Weights of a small sound classifier.
Model: mfcc input, arch transformer, norm layernorm, layers 12, width 320.
Training: soap at rate 0.003, 2800 steps.
Data: trained on single notes of musical instruments (NSynth), 184686 training examples.
Rows from block 8 of a small sound classifier, named by matrix and row number. Rows with one number belong to one neuron. Each number is 128 + 24 x the weight over its row's rms, rounded and kept within 0 to 255. All counts start at 0.
Before each neuron's rows are labels from the 100 clips, of 14976, where the neuron reaches its highest value: "strongest on" is what is common among them; "loudest" is the band of the loudest frequency at the time of the peak. Only what is clearly more common there than usual is listed. The data: single notes of musical instruments (NSynth). In brackets: how many of the 100.
# fc1: MLP up (model.blocks.8.mlp.fc1.weight, 1920x320), inputs 80-159
# fc2: MLP down (model.blocks.8.mlp.fc2.weight, 320x1920, transposed), outputs 80-159

strongest on: octave 4 (96); pitch class A# (92); note: A#4 (89)
loudest: 250 to 500 Hz (78)
fc1.48 [107 110 136 117 142  99 124 126 104 123  81 143 153 148 137 115 100 103 134 129 102 121 166  79  96 107 149 118 158  93 131 128 126 161 118 137 155 141 121 156 112 139 162 110 142  93 153 157 131 105 133  90 131 129 139 143  94 115 170 134  94 131 112 138 106 106 103  99 126 124 155  98 124 103 132 114  97 136 100 112]
fc2.48 [133 113 138 131 103 164 135 132 110 108 124 114 108 124 116 156 121 110 125 123 152 107  94 129 136 156 136 150 132 143 117 122 100 132 126 136 159 110 151 110 142 116 138 159 119 151 110  89 130 118 170 136 111  71 138 137  99  97 108 103 138 128 148 133 145 121 113 138 136 156 130 151 124 141 141 176 124  99 131 105]

strongest on: octave 3 (60); pitch class G# (57); note: G#3 (57); note: D6 (31)
loudest: 1000 to 2000 Hz (40)
fc1.554 [125 144 118  98 113 152  91  79 121 120  90 145 112 157 154 123 111 139 135 101 104 129 122 130 110 154 118 120 128 155 178 110 157 166 168 102 137 114 115 160 186 114 133 109  94 118  99 135 149 122 144 129 110 105 170 110 162 125 139 107 131 123 137 190 125  98 169  66 100 160 110 134 101 180 117 106 128 120  99 112]
fc2.554 [185 118 175 123 126 128 106 140 113  85  95 116 127 139  96 136 158 157  98 119 124  90 142  97 148 143 128 136 118 138 118 160 128 168 147 131 182  85 181  88 123 141 113 170 128 155 103 109 128 106 141 145 122 100 125 119 132 106 108 130 103 111 137 177 102  76 114 155 106 143 148 126  90 134 136 131 107 136 136 143]

strongest on: pitch class E (53); pitch class G# (45); note: E4 (45); note: G#3 (44)
loudest: 250 to 500 Hz (43)
fc1.351 [131 142 127 118 113 144 122  81 145 110 117  60 125 144 155 115  89 149 118 143 151 119 126 150 119 130 120 165 142 132 151  80 132 144 116 107 130 161 108  98 122 137 109 113 133 127 130 139 148 148 131 100 166 119 101 141 137 119 125 129 142 124 143 122 161 126 172 137  78 136 130 105 115 130 139 136 106 126 112 171]
fc2.351 [ 92 126 177 143 136 143 152 195 122 115 105 172  86 149 121 136  99 152 147 140 150  84 120  91 137 109 140 130 104 158 141 177  92 157 156 120 166 114 161 116 121 107 147 149 131 163 120  91 113 113 118 146 161 111 148  87 122 126 132 110 110 109 116 125  93 103 123 148 113 159 157 171 110 144 165 163 124  94 127 103]

strongest on: pitch class C# (81); octave 4 (65); note: C#4 (65); instrument family: organ (29)
loudest: 250 to 500 Hz (54)
fc1.549 [137 104 132 107  90 159 146 114 113 131 105 108 113 140 122 134  78 110 159 139 100  58 133 125 113 125 147  89 188 143 138 143 167 106  76 119  99 148 130 102 153 123 125 121 131 141 182 129 114 165 165 119 105 117 149 139 116 127 156 135 156 117  81 149 132  86 122 120 120 111 140 136  95  73 132 155 131  96 146 124]
fc2.549 [120 154 141  87 106 100 106 101 169 129 112 100 124 146 155 152  99 156 122 121 144 162 111 104 122 150 178 142 118 119 149 152  97 138 148 150 137 129 149 124 131 154 159 131 151 156 124 101 106 129 156 158 121 142 120 104 144  94 108 122  85 135 143 130 100  94 120 143 126 115 140 123 123 159 158 151 124 113 113  91]

strongest on: acoustic (61); octave 7 (40); pitch class A (38); note: A7 (37)
loudest: 2000 to 4000 Hz (27)
fc1.218 [133 100 155 144 138 153 169 139 129 104 129 132 115 140 125 157 124 176 115 162 153 172 121 157 131  62  98 115 148 150 119 153 135 153 150 148 130 142 130 149 117 159 111 176 129 146 132 130 138 133 165 107  85 123 131 176 118  93 111 102 140 116 130 191 163 116 106 134 121 113 172 101 119 162  76 161 107 151 114  98]
fc2.218 [115 124 118  88 110  97  91 127 133 127 118 113 121 134 119 141 126 105  98 100 122 123 122 104 158 163 132 121 121 138 133 123 133 124 144 133 169  80 144  80 149 177 162 129 148 130  94  88  78 120 148 153 139  93 126  81 153 134 117 129 140 150 135 108  73  90 134 129 141 161 113 153 139 101 175 144 146 117 135 108]

strongest on: pitch class C# (99); octave 5 (96); note: C#5 (96)
loudest: 500 to 1000 Hz (74)
fc1.151 [169  80 105 120 133 133 140 124 113 120  97 129 148  96 170  97 124 109 109 113 124  99 133 140  98 154 130 141 110 157 111 119 119 119 117  96 108 133  99 160 138 148 127 142 149 118 147 112 146 123 144 153 147 112 148 142 111 111 100  97 159 109 126 152 119 115 120 117 104 133 135 130 146  92 119 107 163 125 100 135]
fc2.151 [161 146 135  87 104 135 128 145 142 120 133  98 115 142 113 138 168 104 149  82 131 115  91 103 177 141 153 131 129 143 136 155 156 135 141  97 139  75 161 135 113 117 119 137 132 116 106  97 128  92 149 127 119 129  81 113 123 124  92 186 152 101 126 155 132 129 120 164 121 164 121 159 107 165 181 155  86 120 121 123]

strongest on: acoustic (95); pitch class D (77); octave 4 (74); note: D4 (74)
loudest: 250 to 500 Hz (56)
fc1.106 [112 131 107  81 171  90 123 152 130 129 148 123 127 144 139 135 139 134 161 134 131 117 149 121 124 135 118  86 113 118 139 140 161 116 116 112 120 151 120 146 155 138  95 117 163 113 117 154 162  99 133 126 112 185 134 155 147 144  85 128 141 146 121 137 133 136 179 134 103 106 134 148 160 171 107 121  83 139 141 110]
fc2.106 [109 118 111 145 114 131 127 107 160 119 126 121 110 137 106 150 117 106 109 142 161 137 103  99 141  93 104 151 143 125 105 112 116 134 160 122 148 120 156  97 153 175 136 172 114  91  99  97 114  83 111 157 125  74 105  98 148 130 138 117 178 144 134 130 119  83 116 142 158 112 131 125 149 130 196 130 107 103 142 139]

strongest on: pitch class C# (93); octave 7 (82); note: C#7 (75)
loudest: 2000 to 4000 Hz (68)
fc1.171 [ 98 154 139 103 115  62  83 102 149 145  97 143 143  91 145 109 129 113 120 159 144 176  98 155 138 130 148 138 118 107  80 148 158 134 137  95 116 174 103 122 100 127 151 134 120 154 156 153 175 147 137 110 111 136 119 137 153 141 147 119 130 147 115 122 131 145 113 107 170 124 110  91 137  93 134 134 113 142 150 118]
fc2.171 [136 160 129 103 107 142 110 121 102 125 140 101 124 113 107 143  92 149  95 137 137 136  86 135 111  90 140 107  59 110 156 145 101 153 139 148 139 129 124 101 152 151 130 122 143 136 127 147 146  92 101 157 119 129 126 131 135  73 122 131 122 132 157 104 132  80 112 139 156 166 140 180 129 144 166 128 126 102 104 108]

strongest on: acoustic (83); octave 4 (60); pitch class A (49); note: A4 (47)
loudest: 250 to 500 Hz (49)
fc1.57 [112 147 124 123 160 122 139 151 147 121 119 141 114 143 155 167 126 154 146 113 142 137 135 153 123 113 124  66 124 118 132 150 151 145 127 121 110  94 139 154 141 126 169 109 179 128 134 111 135 132 143 164 114 129 132 123 129 116 164 113 131 102  90 153 157 137 140 121 137 143 143 143 150 173 107 127 110 144 153 111]
fc2.57 [138 106 155 145 120 143 103 121 133 148 134  97 143 132 109 135 101 119  83 118 132 120 107  89 158 152 115 143 128 146 111 141 113 105 152 149 152 109 146 103 132 133 148 183 152 170 117 101 113  89 134 125 146 103  98  93 134 141  85 135 157 153 168 173  96 106 120 133 122 114 129 166 119 103 198 138 168 110  88  96]

strongest on: pitch class G# (49); pitch class: E (47); note: E5 (46); note: G#2 (43)
loudest: 500 to 1000 Hz (31)
fc1.738 [127 118 167 169 164 109 123 157 124 165 142  90 137 116 158  86 133 126 114 104  91 123 125 132 170 142 153 149 163 147 129 101  92 100 120 110  87 160 115  96 102 115 153 159  89 166 132 152 124 124 162 130 101 146 112 179 128 126  66 130 124 165 127 114 154 149 117 101 104 128 104 151 117 129 146 141 145 177 113 146]
fc2.738 [142 150  78 150 134 152 154 123 101 151 109 138  96 135 111 114 105 110 144  99 108 146 109 131 175  92 146 161 109 131 107 129 129 126 141 155 154  59 107 134 132 155 124 158 173 178 146 120 138 128 108 102 126 146 118 124 121 110 103 151 106 117 115 127 103 136 119 147 149 130  89 144  86 148  96 109 180 152 195 156]

strongest on: electronic (74); organ (43); octave 7 (34); note: D#7 (33)
loudest: 2000 to 4000 Hz (30)
fc1.7 [127 191 134 102 159 138 117 138 120 135 115 127 128 131 130 126 101 176 139 142 117  91 132 137 155 129 118 128  93 133 106 101 159 138 101 143 168 132 142 152 125  60 152  89 160 111 137 157 112 128 112  94 104 131 144 109 121 122  91 143 146 125 101 138 122 126 160 150 147 124 112 155  86 169 111 128 151 138 156 114]
fc2.7 [135  87 113 116  72 168 124 134 150 114 129 161 107 149 148 138 118 131 127  82 118 144  91 121 135 138 110 166 137 152 143 162 118  99 185 131 141 105 128 147 120 127 133 151 155 149  97  76  94 123 126 145 107  61 134 128 103 102 111 142 133 107 115 131 123 107 136 117 114 125 174 125 125 113 182 154 119  96 134 153]

strongest on: electronic (91); organ (67); pitch class A# (51)
loudest: 250 to 500 Hz (36)
fc1.484 [103 147  82 118 139 170 165  91 113 139 162 113 123  79 111 108 135 129 108 151 104  98 156 157  98 117 130 106 153 149 124 103  99 121 118 109 126 125 123 145 172  87 159 125 143 146 136 104 138 113 120 128 159 117 122  96  72 146 103  85  83 113 127  69 117 124 127 124 108 131 109 159  90 147  97 122 137 102 122 172]
fc2.484 [161 127 154 121 135 123 149 123 140  99 105 104 107 162 105 176 109 136 108  94 119 133 146  95 113 115  82 139 139 130 141 106 116  88 138 135 170  73 129 105 139 120 143 129 167 105  96 124 126 127 103 107 145 149 100 146 167  81 125  99 140  91 116 187  82 130 108 154 112 171 118 124 106 125 163 142 155 153 146 108]

strongest on: pitch class G# (55); octave 7 (49); note: G#7 (48)
loudest: 2000 to 4000 Hz (39)
fc1.723 [115 139 148 137 155 145 155 141 115 100 112 138 111 117 111 172 108 157 115 136 120 150 124  88 143 127  78  93 150 118 184 107 126 127 147  93 162 118 112 128 149 146 116 145 140 149 149 164 134 136 125 104 124 104 104 125 183 144 129 149 165  88 122 161 111 152 115 123 119 122  97 132 162 150 109 111 129 149 150 138]
fc2.723 [127 147 141 140 134 137 110 128 116 137 131 109 153 162 162 105 133 119  85 106 139 145 119 130 167 144 132 138 109 143  67 120 112  98 123 185 159  91 172  87 138 128 109 157 158 143  96  73 138  96 112 144 102 113  92 111 102  93 141 142 137 176 135 146 141 114 139 130 128 127 144 144 124 129 177 144 162 115 130 110]

strongest on: pitch class C# (99); octave 4 (99); note: C#4 (98)
loudest: 250 to 500 Hz (61)
fc1.569 [134 117 114 129  83 150 130 110 116 113 159 111 134 133 111 102  94 139 124 141 103 101 146 106 127 131 127 166 153  97 114 100 114 138 129 141 117 122 108 100 167 110 109 125  98  99 119 137 122 173 117 137 157 128 105 162 104 145 108 113 161 141  80 105  88 150 101 131 129 126 117 137 128  91 124 108 118 144 102 142]
fc2.569 [162 106 124 137 136 120 166 166 124 102 111  88 130 155  95 149 108 150 124 137 155 111 144  92 111 148 102 142 132 143 138 102 159 147 128 134 154  83 113 116 138 154 151 129 162 122 157  87 131 134 152 131 131 116 138 140 125 126 124 150 116 130 102 135 138  88 155 164 100 154 162 115 131 107  97 158 127 145 129 132]

strongest on: octave 4 (63); pitch class A (59); note: A4 (59); octave 8 (34)
loudest: 250 to 500 Hz (59); 4000 to 8000 Hz (33)
fc1.45 [130 134 147 154 146 120 122 145 123 119 135 179 126 158 128 125 106 139 138 134 152 103 182 101 131  97 122 107 128 124 125 141 103 114 139 151 115 180 127 107 129 145 148 151 156 150 143 162 140 148 163  88 130 128 106 159  95 123 175 171 135 117 113 134 149 151 142  91 118 151 163 131 112 127  91 137 147 107 115 141]
fc2.45 [124 123 166 125  98 175 133 144 137 133 111  93  95 141  85 123 104 155 134 121 127 138 104  90 154 127 130 142 164 138 131 112 148 141 137 171 152 104 173 113 157 109 127 141 138 160 145  71 102 128 165 159 157 113 118 114 134 121  79 130 106  98 124 172 142  57 104 132 132 187 132 136 102 122 174 145 138 127  70 139]

strongest on: octave 4 (68); pitch class E (56); note: E4 (55); pitch class: A (43)
loudest: 250 to 500 Hz (66)
fc1.324 [131 189 113  90 172  91 149 163 126 105 119 128  83 142 125 168 117 129 117 145 129 150 127 109 127 119 114 110 146 126 149  82 117 112  75 146 136 108 119 112 152  91 146 138 154 130 138 109 133  97 135 155 155  98 139 135 139 138 168 141 143 117 130 111  73 156 147 147 102  84 117 142  81 138 129 114 128 142 133 112]
fc2.324 [146 105 126 153 158 169 133 116 137 112 146 135  94 156  81 131 120 142 132  99 158 149 106  79 167 132 144 128 137 157 123 123 138 130 153 147 188  83 145 150 120 175 168 162 167 124  99  65  89 113  88 162 136 114 101 118 133  97  83 141  94 114 136 114 136 109 105 157 129 148 163 136 140 141 169 165 135 135 147 108]

strongest on: pitch class D (97); octave 4 (95); note: D4 (95)
loudest: 250 to 500 Hz (74)
fc1.77 [ 86 160  92 129 136 108 125 106 130 160 130 110 139 109 126 107  94 154 156 103 106 122 101 120 127 112 135 148 115 121 107 121 139 109 137 125 118 146 142 101 131 145 130  96 119 154 139 179 150 120 118  95 135 140 138 144 121 165 156 134 137 154 155 144 137 138 120  97 126 113 123 140 137 157  85 117  94 156  95 164]
fc2.77 [ 95 148 106 129 133 125 136 154 140 166 147 132 127 105 125  75 114 109 115  98 152 151 105 117 163 100 133 139  54 133 108 173 105 123 129 128 125  99 130 128 132 103 149 114 117 136 124 126  77 114 138 124 132 115 122 106 146  94 146 168 133 141 114 130 109 140 115 170 143 160  95 120 131 147 131 128  98 120 112 144]

strongest on: electronic (87); organ (57); octave 3 (55); note: D5 (29)
loudest: 1000 to 2000 Hz (30)
fc1.219 [127  83 101 142 134 143  73 157 133 132  93 172 145 105 146 120 117 157 146 189 138 133 108  90 136 158  98 135 127 147 144 104 132 118 155 115 148 119  92 143 106 143 114  86 148 124 174 110 155 143 110 156 100 142  98 152 106 128 127 161 106 161 133 103 106 101 116 135 103 160 134  76 103 168  87 144  96 130 128 132]
fc2.219 [158 160 109  88  91 143 149 112 151 152 122 175 150 158  82 120 110  90 133 110 122 134 162 101 143 143 116 180 153  99  89 127 148 156 125 111 126 113 153 152 153  86 126 172 178 117 122  95  97 141 115 118 179 146 146 152 132 111  87 159 150 133 146 123  80 124 147 147 151 155 113 144 159 125 172 130 172 115 136 124]

strongest on: acoustic (89); pitch class A (73); octave 4 (72); note: A4 (72)
loudest: 250 to 500 Hz (45)
fc1.357 [127 170 158 161 149 119 110 116 102 153 160  99 145  81 129  91 118  98  99 128 135 105 137  88 148 153 123 128 123  89 147 149 114 115  86 194 163 145 126 131 133  93 113 145 106 118 136 141 118 140 159 147 145  79 100 123 150 130 164 109 166  92 130  92 130 139 157 121 144 127 102 131 143 152 131 145  91 131  86 114]
fc2.357 [139 128 114 110 115 119 136 169 123 153 131 132 136 125 135 140 126 140 143 173 130 143  78  87 146 144 112 138 110 135 129 182 144 102 145 144 158  81 156 123 131 136 152 105 154 148 117  89  73  91 132 137 113  96 100 117 123 158 126 155 122  97  95 155 109 141 109 140 106 136 128 176 122 151 109 135 109 117 155  93]

strongest on: pitch class C# (100); octave 6 (98); note: C#6 (98)
loudest: 1000 to 2000 Hz (99)
fc1.520 [107 142 113 129  94 149 127 123 146 152 149  98  79 141 123  97 102  97 106 173 118 107 125 134 147 132 122 106 112 124 136 170 118 120 117  99 114 117 114 182 137 118 135 107 120 133 127 117 141 145 110 142  96 140 146  92  79 181 161 165 150 142 106 173 142 138 126 104 148 146 124 138 145 124 109 139 122 127 145 107]
fc2.520 [143 137 154 131 155 131 101 175 116 139 113  95 136 142 155 122 113 155 138 114 155 123 135 145 158 101 110 132  97 129 127 140 100 120 124 129 176 137 134 134 107  92 150 162 154 126 124 109 134 104 154 127 128 132 107 106 144 107 134 143 103 123 133 148 119  86 109 163 131 154 121 152 125 189 164 150 109  95 177 116]

strongest on: pitch class G# (74); octave 2 (67); note: G#2 (64); instrument family: organ (33)
loudest: 250 to 500 Hz (38)
fc1.642 [126 105 130 106 179 109 108 160 126 118  83  98 144  99 135 150 128 171 106 110 130 151 104 153 157 100 165 156 137  79 133 143 115 133 121 130 146 142 106 138 138  64 149 141 176 124 156 133 109 102 102 119  94 144 104 158 128 139  70 118 104 151 111 146  89 138 153  93 156 121  78 151 140 136  80 158  95 160 143 146]
fc2.642 [179 134 145 124 116 143 147 108 138 128 173 111 154 104 104 164 124 165  82 127 140 153 124 125 142 112 118 172 118 126 156 105 140 148 132 116 122 119 105 122 106  95 111 148 131 151  87 153 129 138 113 124 148 136  98 143 141 152 131 111 136  85 108 105  90 107 108 126 152 134  92 133 150 141 180 130 138 137 143 127]

strongest on: pitch class G# (100); octave 6 (93); note: G#6 (93)
loudest: 1000 to 2000 Hz (63)
fc1.434 [ 76 127 149 123 143 108 131 106 140 151 148 171 121 137 141 113 133 102 170  96 128 117  88 132 110  82 175 125 135 126 108  97 101 127 142 125 113 138 109 121  95 162 103 145 122 156 126 129 123 112 109 117 144  95 155 112  90 137 120 122 116 103 141 118 154 152  93  98  94 153  99 172 117 146 124 130 118 168 152 126]
fc2.434 [133 134 117 132  90 142  93 110 119 168 130  96 158 160 147 151 116 149  77 110 112 151 148 122 180 127 120 130  91 116 118 116 129 158 133 128 149 112 160  98 131  85 145 125 136 132 113  73 134  87 172 154 130 113 153 101 108 117 128 126 136 111 101 151  97 121 114 176 151 162 136 146 133 133 110 143 143 149  90 111]

strongest on: pitch class G# (51); note: G#4 (50); pitch class: A# (49); note: A#5 (28)
loudest: 250 to 500 Hz (42); 1000 to 2000 Hz (34)
fc1.108 [ 76 135 122 168 105 119 138  81 136 133 136 133  82 104 104 134 140 124 126 129 119 134  81 145 124 107 149 161 149  91 169  96 121 100 107 115 109 125 133 121 124 150 127 101 109 116 122 140 158 139 166 119 131 127 109 163 116 121 130 108 118 107  81  96 148 118  87 125 163 112  94 136 131  99 122 138  99 141 127 166]
fc2.108 [171 160 166 140 101 192 119  98 139 123 104 121 109 143  83 131 108 171 107 100 169 156  94 143 167 103 170 134  92 142  86 143 104 143 142 134 130 127 152 147 120 113 159 178 149 138 120 118  87 114 154 165 160 104 142 111 155  85  85 134 137 120 128 135 142 139 107 153 106 151 154 139 110 152 152 159 109 103 114  92]

strongest on: pitch class E (91); octave 6 (89); note: E6 (87)
loudest: 1000 to 2000 Hz (73)
fc1.49 [147 167 119 107 115 140  76 154 189  94 146 182 125 145 155 127 130 121 147  69 111 134 107 142 156 145 135 122 160 115 129 118 134 146 102 133  80 139 128 134 164 129 126 112 136  97 147 172 103 165 189  94 134  91 159 136  83 114  96 141 120 118  99  95 139 114 104 118  93 127 120 124 107 134 139 112 142 110 129 142]
fc2.49 [112 156 165 145 112 156 103 144 166 104 112 143 100 152 130 138  92 173 128  94 117 137 125 146 119 122 109 140 129 126  98 146 142 104 101 143 149 109 121 121 140 135 142 135 166 150 108 114 127 108 126 112 147  98 107 143 106 130  75 146 139  86  89 156 108  86 127 180 141 158 103 102  89 155 135 152  98 128  96 113]

strongest on: pitch class G# (73); octave 4 (73); note: G#4 (73); note: F7 (25)
loudest: 250 to 500 Hz (36)
fc1.721 [123 142 100 119 136  30 100 123 111 136 121 100 155 101 135 133 109 128 105 144 113 158 134 168 124 121 121 146 130  75 123 112 129  76 171 132 111 109 139 158  85  99 142 114 147 118 172 126 123  93 134 108 109 135  81 117  90 173 143  95 145 124  83 133  86 132 136 143 149 132 113 129 153 129 119 173 124 113 114 165]
fc2.721 [130 134 120 102 112 127 165 133 108 139 111  82  99 136 100 112 133 168  70  85 124 117  90 148 192  95 169 120 115 111 124 139 119  94 111 140 146  92 148 122 114 130 121 147 138 145 117 101  87 117  79 135 104 131 155 129 126 125 117 123 104 113 130 104 152 135 102 126 114 160 126 132 144 197 170 145 139 104 130 146]

strongest on: electronic (94); organ (58); pitch class: F# (46); note: F#4 (44)
loudest: 250 to 500 Hz (44)
fc1.374 [146 153 131 127 137 163 122 150 138 110 155 132 101  99 137 145 101 155 111 133 107 134 161 164 123 123  96 115  95 117 124 179 123  88 110 135 123 146 109 129 157  94 106 153  95 103 112 122 152 102 135 141 107 150 140 117  68 151  99 146 121 117 116  88 139 161 116  83 117 136 100 150 148 148 126 130 129 132 142 136]
fc2.374 [150 146 163 111 102 168 133 118 171 107 128 127 129 122 103 156 140  84 118 134 125 147 123  90 135 133 149 128 135 127 133 130 138 120 138 143 125 123 137 123 147 134 165 127 120 109 140  87  91 131 120 152 146  88 134 127 161 108 142 114 160 126 143 123 148  78 161 185 106 136 158 154 138  86 152 132 133 139 122  97]

strongest on: acoustic (64); octave 4 (59); pitch class D (33); note: C4 (31)
loudest: 250 to 500 Hz (54)
fc1.602 [116  95 110 101 139 111 123 120 141 131 101 117 117 136 129 136 122  84 125 148 135 115 160  82 126 130 168 107 103 106 127 155 133 154 102 114 115 143  86  91 157 148 109 170 149 101 130 109 141 104 153 162 144 142 129 107 122 114 121 121 149 147 151  93 142 138 146  97  87 107 132 101 147 118 134 122 121 105 109 120]
fc2.602 [155 149 103  88  88 144 125 120 129 148 131 142 117 145 134 118 125 152 142 110 112 104 127 102 177 134 161 118  98 131 148  98 109 103 181 138  97 142 151 100 150 119 160 155 114 163 136  96 120  86  70 143 129  62  79 143 131 111 105 150 142 127 120 157 113 108 113 136 139 180 137 202 105 122 127 143 127  73 108  84]

strongest on: pitch class C# (100); octave 4 (99); note: C#4 (99)
loudest: 250 to 500 Hz (82)
fc1.373 [117 118 161 154 132 102 124 155 130 116 125 116 146 156 142 120 109 125 130 142  78 108 132 126 106 116 118 127 165 113 106 127 127 169 108 128 148 149  99 123 126 166 145 123 113 120 198 140 112 164 159 115 106 132 103 141 105 129 116 121  86 142 116 168 169 129  73  95 106 142 116 119 145 115 127 125 114 129 131 117]
fc2.373 [181 126 140  95 129 160 120 149 141 129  70  91  77 149  94 140 118 136 122 116 146 127 114  98 124 141 136 141 118 144 145 165 134 146 123 112 155 115 127 100 158 120 152 132 167 133 154 101 127 132 171 155 125 109 118 126 130 105  90 166 106 132 130 143 120  85 146 139 162 153 132 130 128 113 136 152 118 138 146 110]

strongest on: pitch class G# (99); octave 6 (97); note: G#6 (96)
loudest: 1000 to 2000 Hz (78)
fc1.586 [121 107 100 150 111  98 137 142 137 147  85 136 141 143 126 156 146 111 118 151 137 136 105 153 154 132 154 110  87 110 170 151 106 117 148 145 122 134 133 172 102 128 143  80 149 107 158  96 117 139  73 158 145 118 132 124 100 120 145 122  88 115 107 119  96 132 110  88 127 113 175 139 134 105 126 150 118 147 140  90]
fc2.586 [156 104 146 117 122 165 100 126 124 160 124 172 158 122  74 121 112 128 108 110 142 118 137 144  99 122  90 174  74 152 103 120 118 120 129 133 147  95 155  93 151 101 120 172 161 133 128  86 140 138 153 127 106  82 126 122 118 156 108 128 164 110 132 147 122 107 144 169 132 181 129 156 105 127 120 120 119 110  91 149]

strongest on: pitch class E (88); octave 7 (87); note: E7 (86)
loudest: 2000 to 4000 Hz (73)
fc1.483 [142  92  96 145 121  80 132 165 126 142 148 137 126 168 127 136 106 129 154 158  74 133 139 157 139 163 138  73 172 128 106 149 146  80 109  99 142 144 157 141 109  79 104 115 141 113 158 113 119 118 152  96 121 177 126 139  99 109 123 140 146 137 105 132 166 153 109  97 161 126 156 111 129  96 157 124 110 113 112 160]
fc2.483 [159 146 144 113 125 154 167 114 109 117 158 148 132 154  93  98 105 167 156 148 132 146 121 130 127 131 130 116  70 145 116 176 141 133 183 105 166  89 139 117 150 120 167 139 150 166 113 117  87  85 130 134 116  99 105 164 123 118 133 148 111 159 105 144 106  97  97 152 131 141 113 138 117 151 147 149  88 114 108 143]

strongest on: electronic (95); organ (63); pitch class: A (35); note: A2 (26)
loudest: 250 to 500 Hz (38)
fc1.400 [106 137 143  98 121 109 146 147 153 134 115 142 136 145 114 153  95 151 147 106 131 101 114  99 128 154 132 131 157 151  89  88 142 167 118  81 117 153  96 152 131 134 150 146 132 113 137 139 133 123 157 122 121 120 144 108  99 141  88 128  94 121 127  94 155 169 132 129 114 101  94 144 116 176  95 100 126 113 126 114]
fc2.400 [148 136 140 136 100 158 133  96 137 131 154 119 103 124 138 109 115 137 104 108 126 135 105 143 122 105 116 126  85 109 128 162 118 104 161 164 191 112 150 133 153 119 132 158 147 141  92  69 112 104 126 168 158  92 128  95 132 128 106 122 112 131 119 145  78  92 111 169 122 122 114 148 122  92 161 159 141 100 120 134]

strongest on: pitch class D (50); octave 7 (48); note: D7 (48); note: D#4 (39)
loudest: 2000 to 4000 Hz (50); 250 to 500 Hz (34)
fc1.110 [129 144 136 115 105  98 166 123 116 147 168 105 153 128 162 121 154 123 119 131 109 114 120 152 112 130 125 126 135 132 121 134  77 114  75 128  99  79 142 186  93  95 107 178 157 115 112 127 109 116 109 149 120 135 108 118 143 121 125 132 152 160 107  94  98 134 137 121 141 116 129 142 118 123 127 151 115 106 137 154]
fc2.110 [172  80 197 129 112 179 126 140 102 158 133 148 124 117 100 133 147 153 124 109 113 150 153 109 154 111  96 124 140 137  83 173 143 135 134 141  98  81 175 109 101  81 135 157 159 105 129 153  77  85 180 106 121 127 112 110 108 140 148 139 162  94 120 128 136 100 135 143 133 151 147 141  88 138 153 170 104 141 110 100]

strongest on: pitch class C# (100); octave 5 (99); note: C#5 (99)
loudest: 500 to 1000 Hz (83)
fc1.555 [143  84 118 124 140  96 132 106  97 140  75 113 125  92 106 117  95 111 176 100 105  96 129 126 125 180 158 149 145 158 128 102 111 128 123 135 105 128  71 156 117 149 127 127 106 114 195 128 162 128 151 143 142 161 101 148 177 111 139 120 125 125 134 118 120 160 149  93 109 123 154 133 137 112 103  84 122 166 115 142]
fc2.555 [125 167 157 108 134 162 113 145 139 123  94 101 120 158 104 102 135 148 137  89 114 126  94 154 178 119 138 161 112 129  89 196 109 140  85 136  98  94 140 122 140 148 153 109 132 157 111 109 134  65 158 139 125  80 119 131 118  95 135 150 125 121 138 104 131 132 133 152 111 154  90 155 126 156 126 124 119 125 123 154]

strongest on: pitch class E (86); octave 7 (79); note: E7 (79)
loudest: 2000 to 4000 Hz (63)
fc1.337 [161 118 160 170 132  83 124 148 149 103 113 125 134 149 122 143 109 120 131 103 150 117 102 169 148 145  85 145 177 103 100 127 158 115 134 137 110 163 108 107 122  98 142 128 117 120 172 135 139 139 162 109 132  68  91 116 105 123 127 144 171 122 100 128 161 118 124  76 132 153 125  83 122  98 127 116 133 116  92 143]
fc2.337 [152 139 156 106 149 140 128 119 130 119 137 144 123 146 115 132  99 111 115 128 121 155 151 140 186 111 114  99 109 170 156 142 107 126 126 159 145  92 151 114 134 127 153 148 142 139  98  85 146 105 132  83 109 130 130  97 134  93 107 149  97 104 117  92 150  93  95 174 110 181  99 127 120 150 156 138 137 137 148 129]